python train.py --dataset="photos of plants and fungi (iNaturalist)" --crop_scale_min=0.2 --horizontal_flip=true --method="byol" --mlp_ratio=2 --dropout=0.1 --patch_size=[4, 4] --layers=16 --width=384 --projector_hidden=512 --beta1=0.85 --grad_clip=5.0 --weight_decay=0.1
Rows from block 4, named by matrix and row number. Rows with one number belong to one neuron. Each number is 128 + 32 x the weight over its row's rms, rounded and kept within 0 to 255. All counts start at 0. Numbers have three digits each. After the name is the row's rms in percent of the matrix's.
# fc1: MLP up (model.blocks.4.mlp.fc1.weight, 768x384), inputs 128-255
# fc2: MLP down (model.blocks.4.mlp.fc2.weight, 384x768, transposed), outputs 128-255
fc1.709 101:041104116150166109176113121090128174087223105126123190145191181218126138087121097124169146110172122113119146115113120101108099116149181178112110126140107124156124092123162118095110112116080136126135125131151058129151142090128157077183078118163107136064140125146154082150086126085115146121095111089092128144150145132103165155120142123168064121131140121111112120126104145122137128122101
fc1.710 097:105180125172168126100136116139124118135135119124076125130086108137092118074134100075148171113069069126109162121114092100174108148139131117100107140118117117124057148104118138137155122158120078158137173139132168086111123143117103135112175113149132150095122149133090149096104133098180138077100122054060188139053141128156136090120149111105098093119114082139098099069061112113158108159141
fc1.711 112:109074199089185130143134170133134111128148137127153113138133156126154163157080117158154088136140120150105075090186141122093126160124104052116148157139124148101221092118164184144152122153123056137109041047135041127137159124067069087137106129163102156091151181091118144086174111167136108129131159179141107083095136061089135116129131099106111105136090188077092156191112117124149130143157
fc1.712 093:101152155164102087134078191139191160160095149112141141126169167149070182116131119205090185125140175191087128081120097113121083031154131132145133105129097113142147130095151107092127197101121091134127185109123174107129132157104155136130094178131116126113139084173184100109133172148167127162075106115116080046108166129151154113129099156112095077130103159091110078144115141205096138124170
fc1.713 088:135052195173132139139135092119132072113151092111119186101107100115090105104114141120096167106062162183103115088106140115113133152109142106102145129130147069132110161133146132132094171082113083117147168124061136091133171159137115159148146087103175125089131106116137128179167106164123114143166127090116136157226149147203140114124122067154156169102071072119153134105151105070133099152045
fc1.714 106:107125150146165128123144129119101138091142194130125131128100154164108089150154144108140170140092163149101137154114151101086088154188103128121160113108121139119088097096133066096126092112115143076117124090091114134109088211130199094218145195143062152201126164082200118114066098132153106080161142153140140126161114143144136123146131139153194160178094131139170172105117108125139067161136
fc1.715 104:092127171096119115156092173100165143147113100172134142097173110105160121096154151134171141059147133070169129043147090163112136140157112191074147141155120168135085160131069133149142110048132110132088086102108126077169130117148091152106157041113146105139074106098114130127160130096168152136109119131109060130083133052126155134072183092123134138134126165121163106150138071100156139129089
fc1.716 111:185100084095139106125096156143129134159186154165148168082061116189114132134122133107098187155108157109183100113136087163168143141029143112144115125116124154154088107154185091133127145114094200161146168127094104150118124127137085136146120074131143106042081043191078113111180155101130123180126177169047147123113101125104128159107104127172148172080082121137166195110117060100106133118081
fc1.717 095:116107135130158138117159125138137089176141122082126105143102110138127144069082130109144107111131151109135089105137052089189115180130114166105150051134154144097176129143105081127168037141136169124131137065129186122122142051160168182163112198124109114128126140180099133105148100124128124100109143197103136129096135129160120133103100056121150131074118089100105120106108107178107144123158
fc1.718 088:181150161074160084102118118120113139151142170110147147098174159076047147097169122143113172116161112069082156170106091122122144127143103152090097116135133133096119119175082100123144109162105140076042146149167062143132163151143177158144150075158133114087120100171112157139147083140146085188088176104115127135126140067121132054147113135149153211106138182127073090165112128120050167109179
fc1.719 091:150125125107122140158121115109145166111169150080086110093089109125178157114146171152070101157119154111135120091092194101085131080123119158131114172079145148094082075131136138137120188118168121087173127102145169134089164119098132154142082119135127112141161059118111126159173132155129169107179102182123129121124132140109107146165150116149123150093168130166072159118142185085117136136138
fc1.720 087:088127157149136091139198160129143109129148093064141127113174151156163113109122129097116218154143125131115164160143143151120162139104111095185134126134173136186113172108143140162153128130152108117098138164134185121117154104115119145096099148148132191135069118145138141160147144145105145142133109184156155157103109146183148173155147142111118115140152084157125121144080073120137241126125
fc1.721 099:137111142160158146114118157114098168148128137111098196142111097113134149135114137136165068145173119198192116163143025120097104144157159130120216157158142112159092052194186085196127121137143125098103118085128121145134161119115126119146154123138096134119153129086134129197118118098127110171114101140213179152140134101123122156153141091149104110169134169087092046098071145189121131147176
fc1.722 103:110136183152113109164058100150147123064033174108139142119115101128100141071111100177109191121061095087140125083093112104153150129147148167089088133112159109106068171138111127131151137072149145128110157085103068077133128102136142105202145156140153146089202142128124170154158088126070120120129132146095124125138182117130118111116178135126112107095129123088136108110116092106135106113121
fc1.723 097:135104167120114056140125136095115170131080075127112202065165151169088173081154108119057162125113108118134089100101150095137078152138144132164089168154103135112105068090113103029153096151115141093116159130093100093146125156126108143092145115181093141153144116121088120123101175158126123100179141149107159093086128171116136144088128187105213096133088125130123145129139133195125145113117
fc1.724 095:067123145123174133159119142133088082120169162153103120124095108129124122112142196125114139153097102087136141099147117129118097096072120130117168158120106109131148097150087081156184108141167105056126147131095186143111117106155121147131175141133138109190172157217144166112162113105154144082124113170066082135088087114119142136220211088126107070073182154144101141134138121124099169139105
fc1.725 091:142156113117113126127114115139084090122228156144158079122069126140109117173109106045127083164101114122095143147134131116124155140084147111148149139143159185143096139073158145164136111164141081152127157135119144117171190143074121161091104166111114154129112187066102105097109094154122122127071086199139126104117127130154146065115148168093130126108097107113126084107073197173073155176184
fc1.726 097:148100174136129103134151151166095098133167109102146145164138139207148043140136113049139112123096146186114104136168164125143157120079079106183153090145177125125174117134099180117137068185135099123146106195145132137090135141105141099115131083179165088125083159150062088169128109120154107145114127116155126113157108163126178116114146180073123157165110099143148149151109101097167108125090
fc1.727 117:145126093104151101068121232147109102166155148128063111082144137151127129130107125135126122141127138140170090159124110123106135113168128122096104116134120110119126154137117150195080082172122049096113141082179140136169096171135127115125211085105145170110138157152066074109206123147109160113135114116160111129121126070145147159188172143109090059113121134102152136124136110165086149134178
fc1.728 102:128186136138145125155115151097147191147177145192138218133123150129123075165155159116126139103102111145120152159066113110133129087166172122115157096081116160079158108127105124174132087176094080034107077108154136144173140153160126142097185093112029124114090169127084105151155054134132095151093154101172099073096147145107094090099211117131127116134121121098117062124152152090131184064116
fc1.729 103:100199179148181137126143134137119137141163161121059144144136195144141141138097140076168132134108137086119133159099137088127043134138118111137121173097083139106147124145098105089163111134137079207119137136079132057091105180158156088132162126105116120157120165088156125168135114049138143060099147112111083129088098131117133127162144073084154110099123131158112088142108071118139181098101
fc1.730 109:118130038091143087126174127161127153139109105120106181100205093104139147121108142191143146178086139166169121112093136151085111183080151110120138110126097161132124158175116137114144097083102072086099171048107192104124119119154126125164181123125168109182179096189124109055057116188163125165167122171105140150129164122079124165046098111167127105106086097136125125112089150105132168178184
fc1.731 119:163067140089179185112120204126154113173127122100098072123101210098080122081157105157085142150089108081130113148145089137121136115087122143137126133132121110156099146173122119179153069092145034172135099133134107134164160103129117147143156128103147118121087088154184120059139122141105140076156066095143169077128093123135161147142092091106098124108157085120131173148118102209098084153134
fc1.732 100:137072079104163113082091157086152114157109142135176124124091165064102130095147128055142163183069170038119092139153137143117114129135100108080112143085090073153143135102132110113080125128111090093122160112117072099103099127124204109108172133022113115090144122138138117088135155097176113141156148154123134116107151121133216112129154181147171074113144136137095152113122099110158102162172
fc1.733 108:117172128127172100095108215139098118116129161102114106106152107129115130146135128094133140132142076140161139178148143106137103114111103090123161137064115123107098177113157122137155094172158061084075160074166124107137088132178088148125182143146123114100142124159084134153237170163076116109113149090151117088077159138102142110132151151145149100110142124158143152113138143098090128122109
fc1.734 095:123188118096142090198135118124187143163121117133126147128140140139023087162227141085093120105076160111127125190181073139142133054075087123158134123122148146140083158162162083105149133127104155156113172157113096148165196145198137148119137143142161109075148138121111132149079151032103116090104124127091146134118157083147119095097127141117099136111117197072080154166090152138070091060139
fc1.735 092:147122079149134130160117136140110159134113144141158080108096139121099115085147136121144159150148108070093104160112128164188109191157153116137100124146144174131161140135143119127121093066134131118121105150076111160072166099114103163112113106081130129142104157143122140156179076098102114168111103165080092155098127143183170158138088131123121127089148103087105118139136118113120105134126
fc1.736 100:161081183173177125123113189124145104099152133124117131117068191170106122137112129171152141085123088194130147130083137127136155123164143093106148141072162097126141094081119140135179119108156100096150175090148126109093107088149137153099129121091121108126107154148126165139114025166147137141108108141088148175043090125141088165124146134084042170114108128126096150086117185079139126195124
fc1.737 097:158059072106168125210168091107112117091123108163147100127192171169078170123060148170159067132088105085129100128091174126161176044139158142138139161145126149080083177107193122108151104101127141148101176141067158089137127069117141087129116104090127168162152140133138170162136143073119127138113121107160135092151110135113165152164145215153143093138095096118070192103145181124162142060111
fc1.738 094:076109089156115123119195135140100110147147161088156107132200126140149115117180125119090100148135177141108104146154140124152105153089087165141149173076131122164184127160107120129156108137101128074141158099111164189155078137143152097100090125146140150100136180115186179119169171162084146071099175114116165149113143139156100199142126123099149173186082095125129139151152126123154112120094
fc1.739 098:110158141162133091144061133200124104101127121140139068112094116136070071117174147127112127148095089154104100173146135084134137121073068117111145121102190134146155092071155127092135097113121122165139147072129149098096116163155104141124136090197117142099145126155110146120130131169135140149113138210147095101108107081162137165132215171070116100180139080155158113145116095167209099140115
fc1.740 095:099151164120199141174142145101115068129146146141190074153137142171078062133144110145117114175200152106127103110152114080183141117120170158103090103128100143104123089095150104073151077168128151088135112139179143133101162131132124118097144084175103079081095133146115113144073088114104184186180159118147117103118125128097118087089156066150153119117132162134108077199092166144152144139158
fc1.741 095:175119129162101135105067150098077159114145141098155074162176165193111128129091135042168102171077165106109103100132115107148070135192152114170150134134090134116174119150133125094156096142143070149076108180097095097092148147056123140105168123169156185111162082105138121177093088097146110112187025091180077085161092094141098158070108107100201112114111134112158071112135120166107072148132
fc1.742 108:072128164141175106146123068111094115100142180141109130128115145117112160145114099101127118107143157131104116178111158187158106095122156116072155134168183147122175106143114116170149148150097167169077093105134115172105183204117122119131098109141175140120093095057119114136092093082152149126153113127136091107100076061141070103106151191152086150109142165186128115128131089138203133125120
fc1.743 105:161153095127133120106062196131121116122122156143079085199149129078118081094125128194112168130182116112156130193129089199172165161126144130048094126123079115094103132147140160105151067144107083148140121132139164117106180088180112143132164149131132132149106136150100181056199183087136099110117169122112112122119128138099140103167142142148077135133171132051113150087154153137143090130128
fc1.744 094:095116158118103119129111117144154155056163138148128154130146142182088138157104155125108110184184175196131160144154118092124143170184128159131098149128158114163165099121153152135092073104130135104082087134164160148041064153116122135120079145204178112141135098086088092089136145102175107181082116197138123148109116092134109145058101157118092171083147121152138104134104158086073186197162
fc1.745 087:119128103112144088162176128115156138127114072125141146140128040136140115151115113143092146121192102064071147154155116116088117135091134090192116127134157130122144128102176117147122117114151160054130119098223176169155057079126161113111092131125193146094145116173121117099124144204188143111117107137108144140074100110108074143143136090091147065089126178123120123113154140169106144170135
fc1.746 096:114101136125131062100120118080131124135157074146098096152125111110097151172165101163158164134138105147126147121097092134145088180117143156167103182144194118129075157116112127168138167141149080136113147205134110130135150079173163155154069120090148118114152142090075148101098102181152152183067097065100189116164072153122093115142090156140148192138074148124152124107119102117134131113102
fc1.747 105:187174102088194149137144157171121153161106125114108083117134108117072119117118165173129087132160120086117140169159105115136084153130111129108116136070134150148146062093141103132065120124117134126141146113097032109115181151131101132097123118124146129132138132196025138125137108093140084085081090104146066058111124054102142145124105067077140087169197196050138067129110095152114158129201
fc1.748 112:186125093049145097119114130115125148148105043135119047174136112154134105101179158173102107112099117124168146103167127132136105140114122128152093104143077141147138108106102112186116152104148065130116147157134131097122151060137084156146139044077121128063123139068115158105180156147167168086172134120120108159179165126126144081164125160088125140067176101148174189131162163166146159168151
fc1.749 106:146112133081172130124155139109089106138155113086131145105143225127105156126173121092111110128087104165161119081132121147141143158143093092171159153106091150152105094115114179167085131122103105119096095135175172126172120200129085139092187168140189090112116095057124149123134131186111157133148094133062136110042133124147157092160129116086139122090095161152121078101138149173088137045120
fc1.750 098:140118117135109160106121099163077094126115097131166112093175146127101141197117147084143125152114120116070078112124080125117139164076141120072101118096145092140166112133088098153158074141144136116148131127113089128115111137133176082146078140107118095181104123116134133119154186167145157123130085098102095103126088189126123112169125135137103115183114171148142154165160104119112095148145
fc1.751 091:154123165158116097149133068169111111094138124130153099111078095121108052116192152140113083110121150139135071152109143129121125143138117134119116148089121115055106127118088178134118135082134155127174143142132125173107094097187090151097162116135152086174123182136086132191106128130199112090124129163078131094146094147149100097136119146170142098150090092143100118101120085104121124109128
fc1.752 103:178104110128137150154140098185107127154104153137131114153100114171125096160124181094138169128126094135169132068133058106119165139117130088104134104133134145115125109135133116123153099135092093151104106163101089138133087168126132152194136119148194109115133114130146161168139118070141134127125069141147132124148109115137119184113175133112219145175101118130101181148136142083138117113103
fc1.753 111:138146149105135133135106106099097099159130109175151189131131185169121142202132166107138084174136167102190126124100078187116087114099173097057053110174171150130102139118123172144079113102140144121107119145147051083111133127132149167133088125120152163170160189121157121130168098149127110127120139178217124087121164117115198178146140121110108089147115141103152161140125134081110105060151
fc1.754 105:128129128136178093136142169098146105163090154154073150152136125136092139088114142138042150111211108175117132136116118121146120122114149099170080084136113114153118097122134166162099055127141094214165110125131107115148147145125130101157126142121141133143124116081164132143162147147110115154142114082047046128108121161079168118101063114193145087146123130134097122140109086093123084114160
fc1.755 093:125142137181127137094123134162216110137111139077089117180110130138100144110140111122182101125144188104143146117177092096149127099160066139132147096136126123139119088133131090106131188126142102147083158146108024088089123155118140156128145060172153091129095162087082159120091168157157128153084161101122146128135033097115133136135117180070143167035177155161142103109166139141153180119090
fc1.756 090:103114089108184102150173123149131113157146190133135129143116173069108123106141164178155143104100177118154140146117106134158144079118099107105119113131162105097154047104128133106110112160090088074094157122101129140104144142107135101063112044169127081110072113136144126139120101085141134093084176155100177120082102137147104189127107073128096117111146089158179064134113115146128123190143
fc1.757 093:108078131126184111113154128136114141106065165139114101150033092148093125151114154156100196125086154099123142117167112138081108103125184164150117123168128114119118083131172133185133121092082112177099145194114052114107163069154111140110131101073146148143121119201097189127100035199180116224119104109139113111094122117127148102119156149133112129136110146128088141119148124050116093108125
fc1.758 103:111182111130111132150205211137113110099149135152076121148100077121147178107114131089157131172115152126174155156135068064134073134137112115105157163140189142097129139134168119126137054109140131141109154086140111152049117115204127152181134099144117150129121136121077129083149070105110128128108134145104157111107148117123129144141157124173152116114096081162154106124091145179118192162141
fc1.759 095:086101118177143091111127115122090103155096164133172111123146120078153152190099105137121112110126152155134125221106083082148073122155122138192153096137142177223182130138117102072120047094108090133140139126081071086067149070113173098137146123115132138129160177130125128086128140179105106103126136141103078137128156109115077168154095109141132174147109143137114158153083173102101205169176
fc1.760 093:060153124224136198121113097165134107112172109182103086136084195195089076132119132171136136186084100126160164052112112182087148160126130091154151120165195084134119104089150120169110178060133070083108100084130171144122155182098109115154103099133132119161099134107081137127106108190103097108158164161082081163153127138130152090059117132166103117171080147166118174160137109169149148154121
fc2.709 102:110122193166152127121161132193096145140096111134101130230133103065151152091125074159118138112117150140118139059175134128103162117140127145168187072162131141095129046133122090075147119170092156068139229098108207142138131104108104100143169149154061100135139057133191161154104105131119118144127107117138165146091087090140149077099126137121117141130139135071120180183107129127118175039198
fc2.710 094:106168107129127153133151122108093100130169165116095091225143107146237201142146128123119130140061077118127123118087122133103172108190149119088174147114066083099123062119195114101144160152111125127135089119148117117180086084113113149165169087146091144166184113148139162140182204075127119110143121114106145129085102163114099135078138087144121134090179103140156119117111130114114140154141
fc2.711 115:118117140099110107112156086138144118109129105105121131140142101097151131130109125159200130117142124122112113152138147104154098106121157123155141130149137116119115075120124171132090108112095159130068132079078092175121158114063100112108096061122096131138133102088158156128167172131137185180077124115138091156134189107137199116126085181166141079098157135105143114135126142148064161126141
fc2.712 086:061143147093120159115160081151117134104132131106130163165063106085154129106110152153131099154157127100121103128113111120185103156156141119132091081162213166130113107105141118175096084101084129144080172155122126211097144123097150169174095121112131078128097097099146104128163110152095126171140132179126172111099130162141168097173056189087072111128142108165118131136131132085132158096092
fc2.713 083:181147122174130194160079119080086135116161150151143131173115155156184136124137192156122106107098094122115134126125121132127123127153134079121146173121118135056105065125104101132073167104147148131131076094135138145156130097078118084145101039132061118112155175123115088069157133135068105128097117153177126113068137059130130157166101097131121170082123146140123164111113106140095155129186
fc2.714 113:069110150163173101166139103166133162125119140146181108190106086180162122133042103174106199139173088183119155094170155151187101163142155149129065122111141119143117112097118141119164130136157114158125135070108158189106124171149152123139181139064100123060106137134103123150130136119213158083091159119097124134108124096138132161156146104082155147164116104122087139178099107088145029143104
fc2.715 089:114088130120176115101084088171147116116126133115127148136104101150171087152157096119141183057157130161124089111148192143119107172170156091135111070117138077088116102151105101127118153126133119128098104160132170193123155127112150109092070131187115133113126167105073108169090140076112118133147124103132107122141178124096097178130093103112140118182169140149124185173129161166115103141192
fc2.716 098:191139118144109138176180132083148119108181100065121157128166108114122086186144116086106111086174096127117125172164106179078116119142109138100160149133145131094194053112115143115121122115098132108150099120106108068170158058165098113138129081141140192187077112055103130109128113142136074139113143151126119102146092131148092133165111110136081181132126117189192090112112143093180104107107
fc2.717 090:148110183144129103151127141183117111126135139070151108161071108151070084112157154133087122136151082081139103196099080140119104122113117096133103136064167119153168150189111124116122132103148131091128177182179122059108129081099122116120115154143135174164107121139138061134147080149138043112156123090104118070145136110167103175113077081100126124145067123191149075071131141083119114125125
fc2.718 094:119103107102121146167188116155116096131097116147111093242129164198171103133165136128152129165182168148142123137133109208163144140103140126096116140120186124163163035139093122161082125159146131189172111125121094146141096080087170155069088167148038140123119050177102125045126155134110107175077095107154098143077135131127182123125104155176107071110132127107119093137160146129060108150144
fc2.719 091:108129119131116081164141098101121156166148132191120132087135105090118102115134093118112136133133142136157114144119113162125117133152102136081078222197180137148086159167130147100104129146083172102143112164141139136154155167195088146134120095125143104098087045124083156101121141098112135188154040115145096119071186102072148098169193147110107093103094155128091120152103120132112130154093
fc2.720 087:124128112105170158100105044172188106097094150118145119128073105134148130116153174146141128091116144135141109094137152123105125135144160146156185127150160145117138090131089108171091126068110147090138142148128196087134128148091192030149107148100117184110106175125132158066125202112122109098115109110165174174149126163148137103133086082117141182166159073102163143137120106136208134124103
fc2.721 095:099125118153150122101153130141089122114117125103121083162157129081176103111117112079122156109129156173139149116096159105149117109142168140042087110192155115109130113109141137138136105159153146087145171093052161090104091114121139118105127136141056136166146086145145146113141179089075163092128112140120121121113182124124067182107123175135108058044128122130114178132113116169073139143125
fc2.722 095:082130158178112101154108121153113102152085140069144125120072114072167148141118169036076100155121119104135155175147143171135105125209125170125166166107212098141117183150158125201142130097121080157113118097137112135165145076111125129131126170132126095128087143141069155106055106107171115116070159119146183140114140158158149072103101125166104118159109104124165081126109091107107155118146
fc2.723 096:127127096116123130197093164145103092146144084131110092168130126122188167134164128088132070116132149147069131148128140084104209137132141094161159104111116112149128084159158126101141148093155153122102161094192157071089098137083081119118133132143080105097125077199178048148192070155121082137110081147145134101109108193157118112140147125158129124115116092165122114088108158165200188095141
fc2.724 088:131102092113205139145136084116156110103180065095163113191128131130157150134159142098146101119131096181151164100095162100152163170132125172115067084102103141145144052129138184152098083137166088104170115157128120187093097099113155138171129149092077174097101122179134094163071090129142126135098168073127079116146103105153073058097117094148166141162129104113111122114140158067124131123151
fc2.725 085:166161157162142126113109138151096124132100108150112091173102152157126094155108133168093118112135107133123142123078118135215120107145102214108070109058189083150129066121123119163098151171162131117151215102147122185157109143132141126124139125097081137120158041160148117182148138108166144084135144093173098122091176144175203115132108147159158107094086143113089115203126126106102127171143
fc2.726 095:194154120126101128099093095147083192148151119103147134075154178143096094122146099134121112093110123121094082156106040152086148131099089132150144071078128090134163135143094142159120190054095157152132171168092137123169173135187144077106116215093162164101097177150163061109114161140159114141129151123120137179171153125115093161152107158108135120110171113156130146131124087099148100190123
fc2.727 115:167135189191134064131173083108160153100148155062109122071127106122087146152119132182149120130115127158100126179107120116088098132136161130113108133109134100084123115200188095122086099138105115153055085144114114166130121122104090202126110085129119183143176170090113163137106150121090137158135184127114107154122158099081115147124092114130104184164214129139119103134118162147093102177151
fc2.728 091:226152094126150077142125119114096131070178121049173132140162183156127123141114150134144078162161094067076059174060109115175101097132127066121167158061100082223122144162130104152134144115149128137148127118112118095155082118114105163082179134146131133092145170177161047136174112145152133094122158121197116097161147086168079155139170098147104130110127142120144108085140132084107154093140
fc2.729 093:112101111166145067109077120162104101135074217142166064115092161157111111144115131144164151133127120080097107068073144110148160170143102091096151080108098137121119132118145136072150106180184131143162139106124160156113105139075141178116134154103187158098160137123113109097098134125118150146123115097190131132174172103092162142158161094080245180139210136141138175174195162105064096131195
fc2.730 098:073079142143100168125099134155170117102098078108101110166103051181095149098124128126103156172173086154131084113176108112140140128142064142143135109148103108173118130074061126126133144081217072128177159120133140143125152100078167133171112117090133162133098154127089124097111113153189075163078115132112107142149080122170133074111101088131105122140111088140133099117107102140184087113084
fc2.731 138:164098117134117085182167109080097129077192063034123087127146048135055141138150168144089163145179110070144107160170133167102067159162142104153143155129153138114138157154175136133116138083138158133129115128095142097093188086129099094109119081139145145157109123082090103155101117179155118099153184116112148126168133134144098158134136143125113158151148105170176046095168183104106126118135
fc2.732 089:102178117126111117159093134124116090147127118135124163173162134137193117163154071204080118148184098108154145136098177151077097155156123126137192157102144108186160088096133112142114161163092138145101150100146072117132059125086110162129144141105057122143167108187146118085117057165155155145142179167103097131117216107174119093133161119175118111191133150124121118125116099158198120091141
fc2.733 122:108158148149143123084102099129168156124097118094128140173121133157154127078089119118142159094077086111170192111092132063096109068110160137119147122120095051135140136106121129095159106184178204154114147153102098151106097139137147118168112147138104161118139141175078180099132188131128159102128140137140121081102143102109129113106138180094135153114172183136093106136154065183126128192167
fc2.734 102:107126139149150145124088161199130158155151154175128141201154138120218128109179163097135106084131204122135115087092146098069148074094107112153219112140109149171101071150117150089163102158146117098065132154154081135138093122128134064162183150141086165140128153189188194153098106136121163137083119107084092169103105147094101118076163117178129133099133134121082162142072120199159133115189
fc2.735 094:128112124175182118095153084116115142095143135142061088208140105171164165126093119144137155121172097153123107178092139095178176154184177143083170085109128088136121074158098183131098120083106117121108079136097119146083093127071184148098142081124077145089142073174132096152092131095132163139084111131091160113127144106107093118155096056124121122092163128140092121141093164091092111183168
fc2.736 097:118156166051149165157121171063148106135182114145076102168136162139116195151137157099145154096130136071115069123054107156122110098136113071171145172133151168076137117058135075137087161084138185130135157118133158104159117166149065113149130100134149142155124123127100190105131134138080148128093136096098159135132099178138065099110175187137103118118136142112117096075165146174150148080125
fc2.737 100:158148099105114123142177176103096064128125167120088167087131197143147112127096069117181071172070170138129161094097114107131108069069100182139142177090108141078074120170116201151126160174158143159164149108205115138142140116156172173147142144119132138173150096154113109044141124114140162089134102140163117120137155129128160135140121160127135040159105175098099138121089103090143184146076
fc2.738 091:134113104143086125125137115092168172107128160139155108067160107144088105189100036104166118153161088118131104112179119111163112140088114088097155177078127111216101193079150103153102133149090151092112147110122094104136113170118089141114144136124149141104146156114100131127143141118113074109156116187078195065145123113066087135122138116089165188084136103086162107117182108107106096105223
fc2.739 095:206120134061155196096149091116102137100167115141083119172157109128137122164202128150085094099171181051099138149092138099107161099090138093143177147096148060114110078109185081104088124161148065124189152112151205084189122108132125151110119165143100145127069119142172119149155133108129118115066123164112129099125138117095114165159087074113121132079123108123102153079118098128208048131109
fc2.740 096:122113121131183133106139098160162135164111131135104154183128161103160119168146108142125124150123104182152111119075188141077054138156146120141125155173128134123180042169118138136105105180093121146124117129104138117129127104119111091108154107163059142121142061132163151099097113133120120144138106122154081113050130114121164147107131088228141151138103118074107103145136175173050086129118
fc2.741 093:101138105137141163118125131058170082107204138157142107146102121144140167130158147151141131148057151119149137075114117162112163150124056098117153090085143153096083110134136167116138154138164116111213113166084133070114170129125080169097161153171185080141080129141114161073149109124112120122103162137153153105117093135121060121161187130084137149094137162131109163103184144129132096137117
fc2.742 104:119130146118127127155086083119163167113089124103150150217113141073128140133062112143116133164157118127179110126148114167155128127127091175072094129138132135153123079069084120178106133081140114146078106157156147141052184107129187117162094085089121113074128120091045143158124155094162159132097149138124076058127113167151176135123086108130108125148085175091020093139117072083101133144095
fc2.743 114:191141171112155052111204052109102119122108075035097118160150080174153143131137157179169132130147102124150089213143138165125098126138106131119125174129173053117128092155153166127128093154038117118183079150150092135138130121099121144083128138113120156121146121102126120173125120155150148120092149160094115173106167076086118145123085110178146132144121143128159098139103149108075120171133
fc2.744 083:133100085089171125131134085116138099163212130112086097115114101151170149115134152155112177140151180131120069197106104114110119116112133090090102090123178105148111084119126125123156153140112163099158126119127159138170164125094141102096098100138140210200086136123103153165070161143146155073115103168112146097141146134133045175203143127129135169098148152174167087071164125127174133137120
fc2.745 091:152106116155072102073113132154088151178090177091099119035181178104095110125032098092105176119129045144114127157086025137129105086111125164112135143152125105095117216153127114155125135105151138157133115137169114121113136164130154141082120149107123128067114120111111070127131160175106086164131087127181164129141123174127129165086146168107138171124168091137172140112126140134134034127094
fc2.746 101:110102129107151138170127146146106101137121095140190168241155113082207172134143157111089132129182121182141172114111138151122138133101152141151166115109108144161155024056080157140149157134121120161168125128136142118146106071110125138081127137118059125141105117102172145092114091159162144145113127138131118134104049110142113079155082133145119125124091102128067125133167071171111129124121
fc2.747 107:085127143171134151146134094149152178138102062093131138183133162116129080125133118146120133162111158063114213136072152147154117112154185153103151143098165114106134088161094152136135091143101140139126154159089081155150111112093118138124147139095071169106067021160156169119101099147078151155068159141141093120096153110163146113077115131146065079149097105140151105146093129122103121118120
fc2.748 109:107118099117100109144092109132154162125136192170182149081150181111083130122169137093132117132121084138084100098132131081140134147113152186142079121111168215153105196106095146111110167135140091127100103109067149216119139184111133119095151100098172127065136121102107132119122169133106135142185133141111174112129129096105207169101124101114171119077136174144112108138156134118108183087114
fc2.749 107:098093161099152180120131175121133063127105119148115139251195107122195145145133121123149113131159158125158143095131151096097200167148122142155117138123133156135113044076131177169156127134185100115139181129106096105169168148155113164159115170111121134172126100188151182097123062160182106112066147130083100138090092105162113097149154112127120127133152136166135147167141093102157105110083
fc2.750 086:104103141076120179125156134161104177087068110122253134175169073105199085170141077145172114149133150193101155147149174073163129150131114153138124099153156133123126066147082194123157093150158064167109147098141140113139133088121076104121120160147117107093123125143068080116129142069121113157179118131128127098120078119094102142092081084140128151111076142183086157156119136127112152048143
fc2.751 092:119087116116123148094145202101136075159117127139095143240107116120163058116141121153156068102179148123135131183108144160147129112130123138169145153075174079148153113129083127091163082136073083175110129106173130122161130143148135167107178110149086120101115101131155125097104115064085104145074145147133105151111122112096172104138090130147161137103135119145144146112102150118125142113127
fc2.752 114:129122060121145149114113128120129110108167089124143151255072155111169154117123150103106114141129144151117121120056098195137159115129138083144157122110146147128086079152132133110135133062108076178194167169144122045178113083084072105128162116124117126105122125172223124094153033119199105146111086130097097117125127188157101106107104097123093147103109116141109111090123115166212119083093
fc2.753 103:078113161139129179103142164143104141157148094139181140159146155137085141110160111151090126157138130160140139093170158095130142107128105125075134095141094126101138163123134139087184181125136098122169173134173181143163125158112116128156156140148128036145126151091141177117131071113173100085058157167129139190201112178148091162122176131139111171128137146132165171195089170093155084095131
fc2.754 101:145108117137087148162130095144187089107149171119110143108088107110154132088113175095104099120152138075140135109127134128129112153104125153133155093139164157094122106135139108184167145127130139102100113086094142170119131090114111209176123094078109107121174114117108053191184143149117166123151097116165168161127082141104138096116120122122125178137091092121149058158153094069105168103181
fc2.755 090:160192155151087128147112139103148172113142134156068181086149119198057067099121188161111171110090132135056067086104110124094093133101137063150123165110115142082103156152131124092112145047110115136105117118128121105148175171123146091096079133076163168093111136110126188074085151143115083104172123140144092166169113143068114143128166126084176130139179148090086140121096161142143100097120
fc2.756 083:108119137111154088128151174123103112096206084135116188138114163079113171083164098152158111138156128160064102089096154133174184140135176130135144145157128183134169068173163145089157159126094134129127144155113131091151075196119102195168150158155085098161135135106103170090145115192130126140156207103130179083146158117089109158126130145084165147160128124091146139084116142127121152123156
fc2.757 088:118129118168131203131094148138134085159114103127141142148118179150119079134133117097169111135174141074089150046115196150113129125095090157104140038141155171111096064117123165152163126154157132184179154153135120144073159139135027122141159115109119109096074150163163133140117073157134181115117149066106112185108108091139143081117120186172128051119092146131102114076133109150129207122125
fc2.758 114:125170123132117106176115079139063114156159124135115128203137115192212075170120160131144125112118090145160126186099093119142116123062124171132146106122101112140145141107094117134102076128113169160108086140156081177143127151141181104133109203107125211083136110189074089137090099107162132158102114073115062165111170115188166129082120117113167107114137080100089116133131115097065103192056
fc2.759 091:124100148139095127098112118164126121139166152102059078168120103073170156132170195169137135063084124104108105133126113102142101120150160094130118133114088104132091098186124107123117189161167174134087148100161061125128113115126121165114130104129130160122136135104121099105114105128120151102120132109150129081142141129133117108061094158074136163100134074116032158109165118143151173133118
fc2.760 085:139109088092132130107123123197140145158117130141056133187137114076167122156192167151160102080171118132135171112100157140125142111108094174101116124133084185168109155162179129095140147127048102148161127118121146104156165154104103081175133091173062135135126101139166142117135128057164141118051093155136138133098141156102076153148093137167114098139145140099170110159127126111074122161180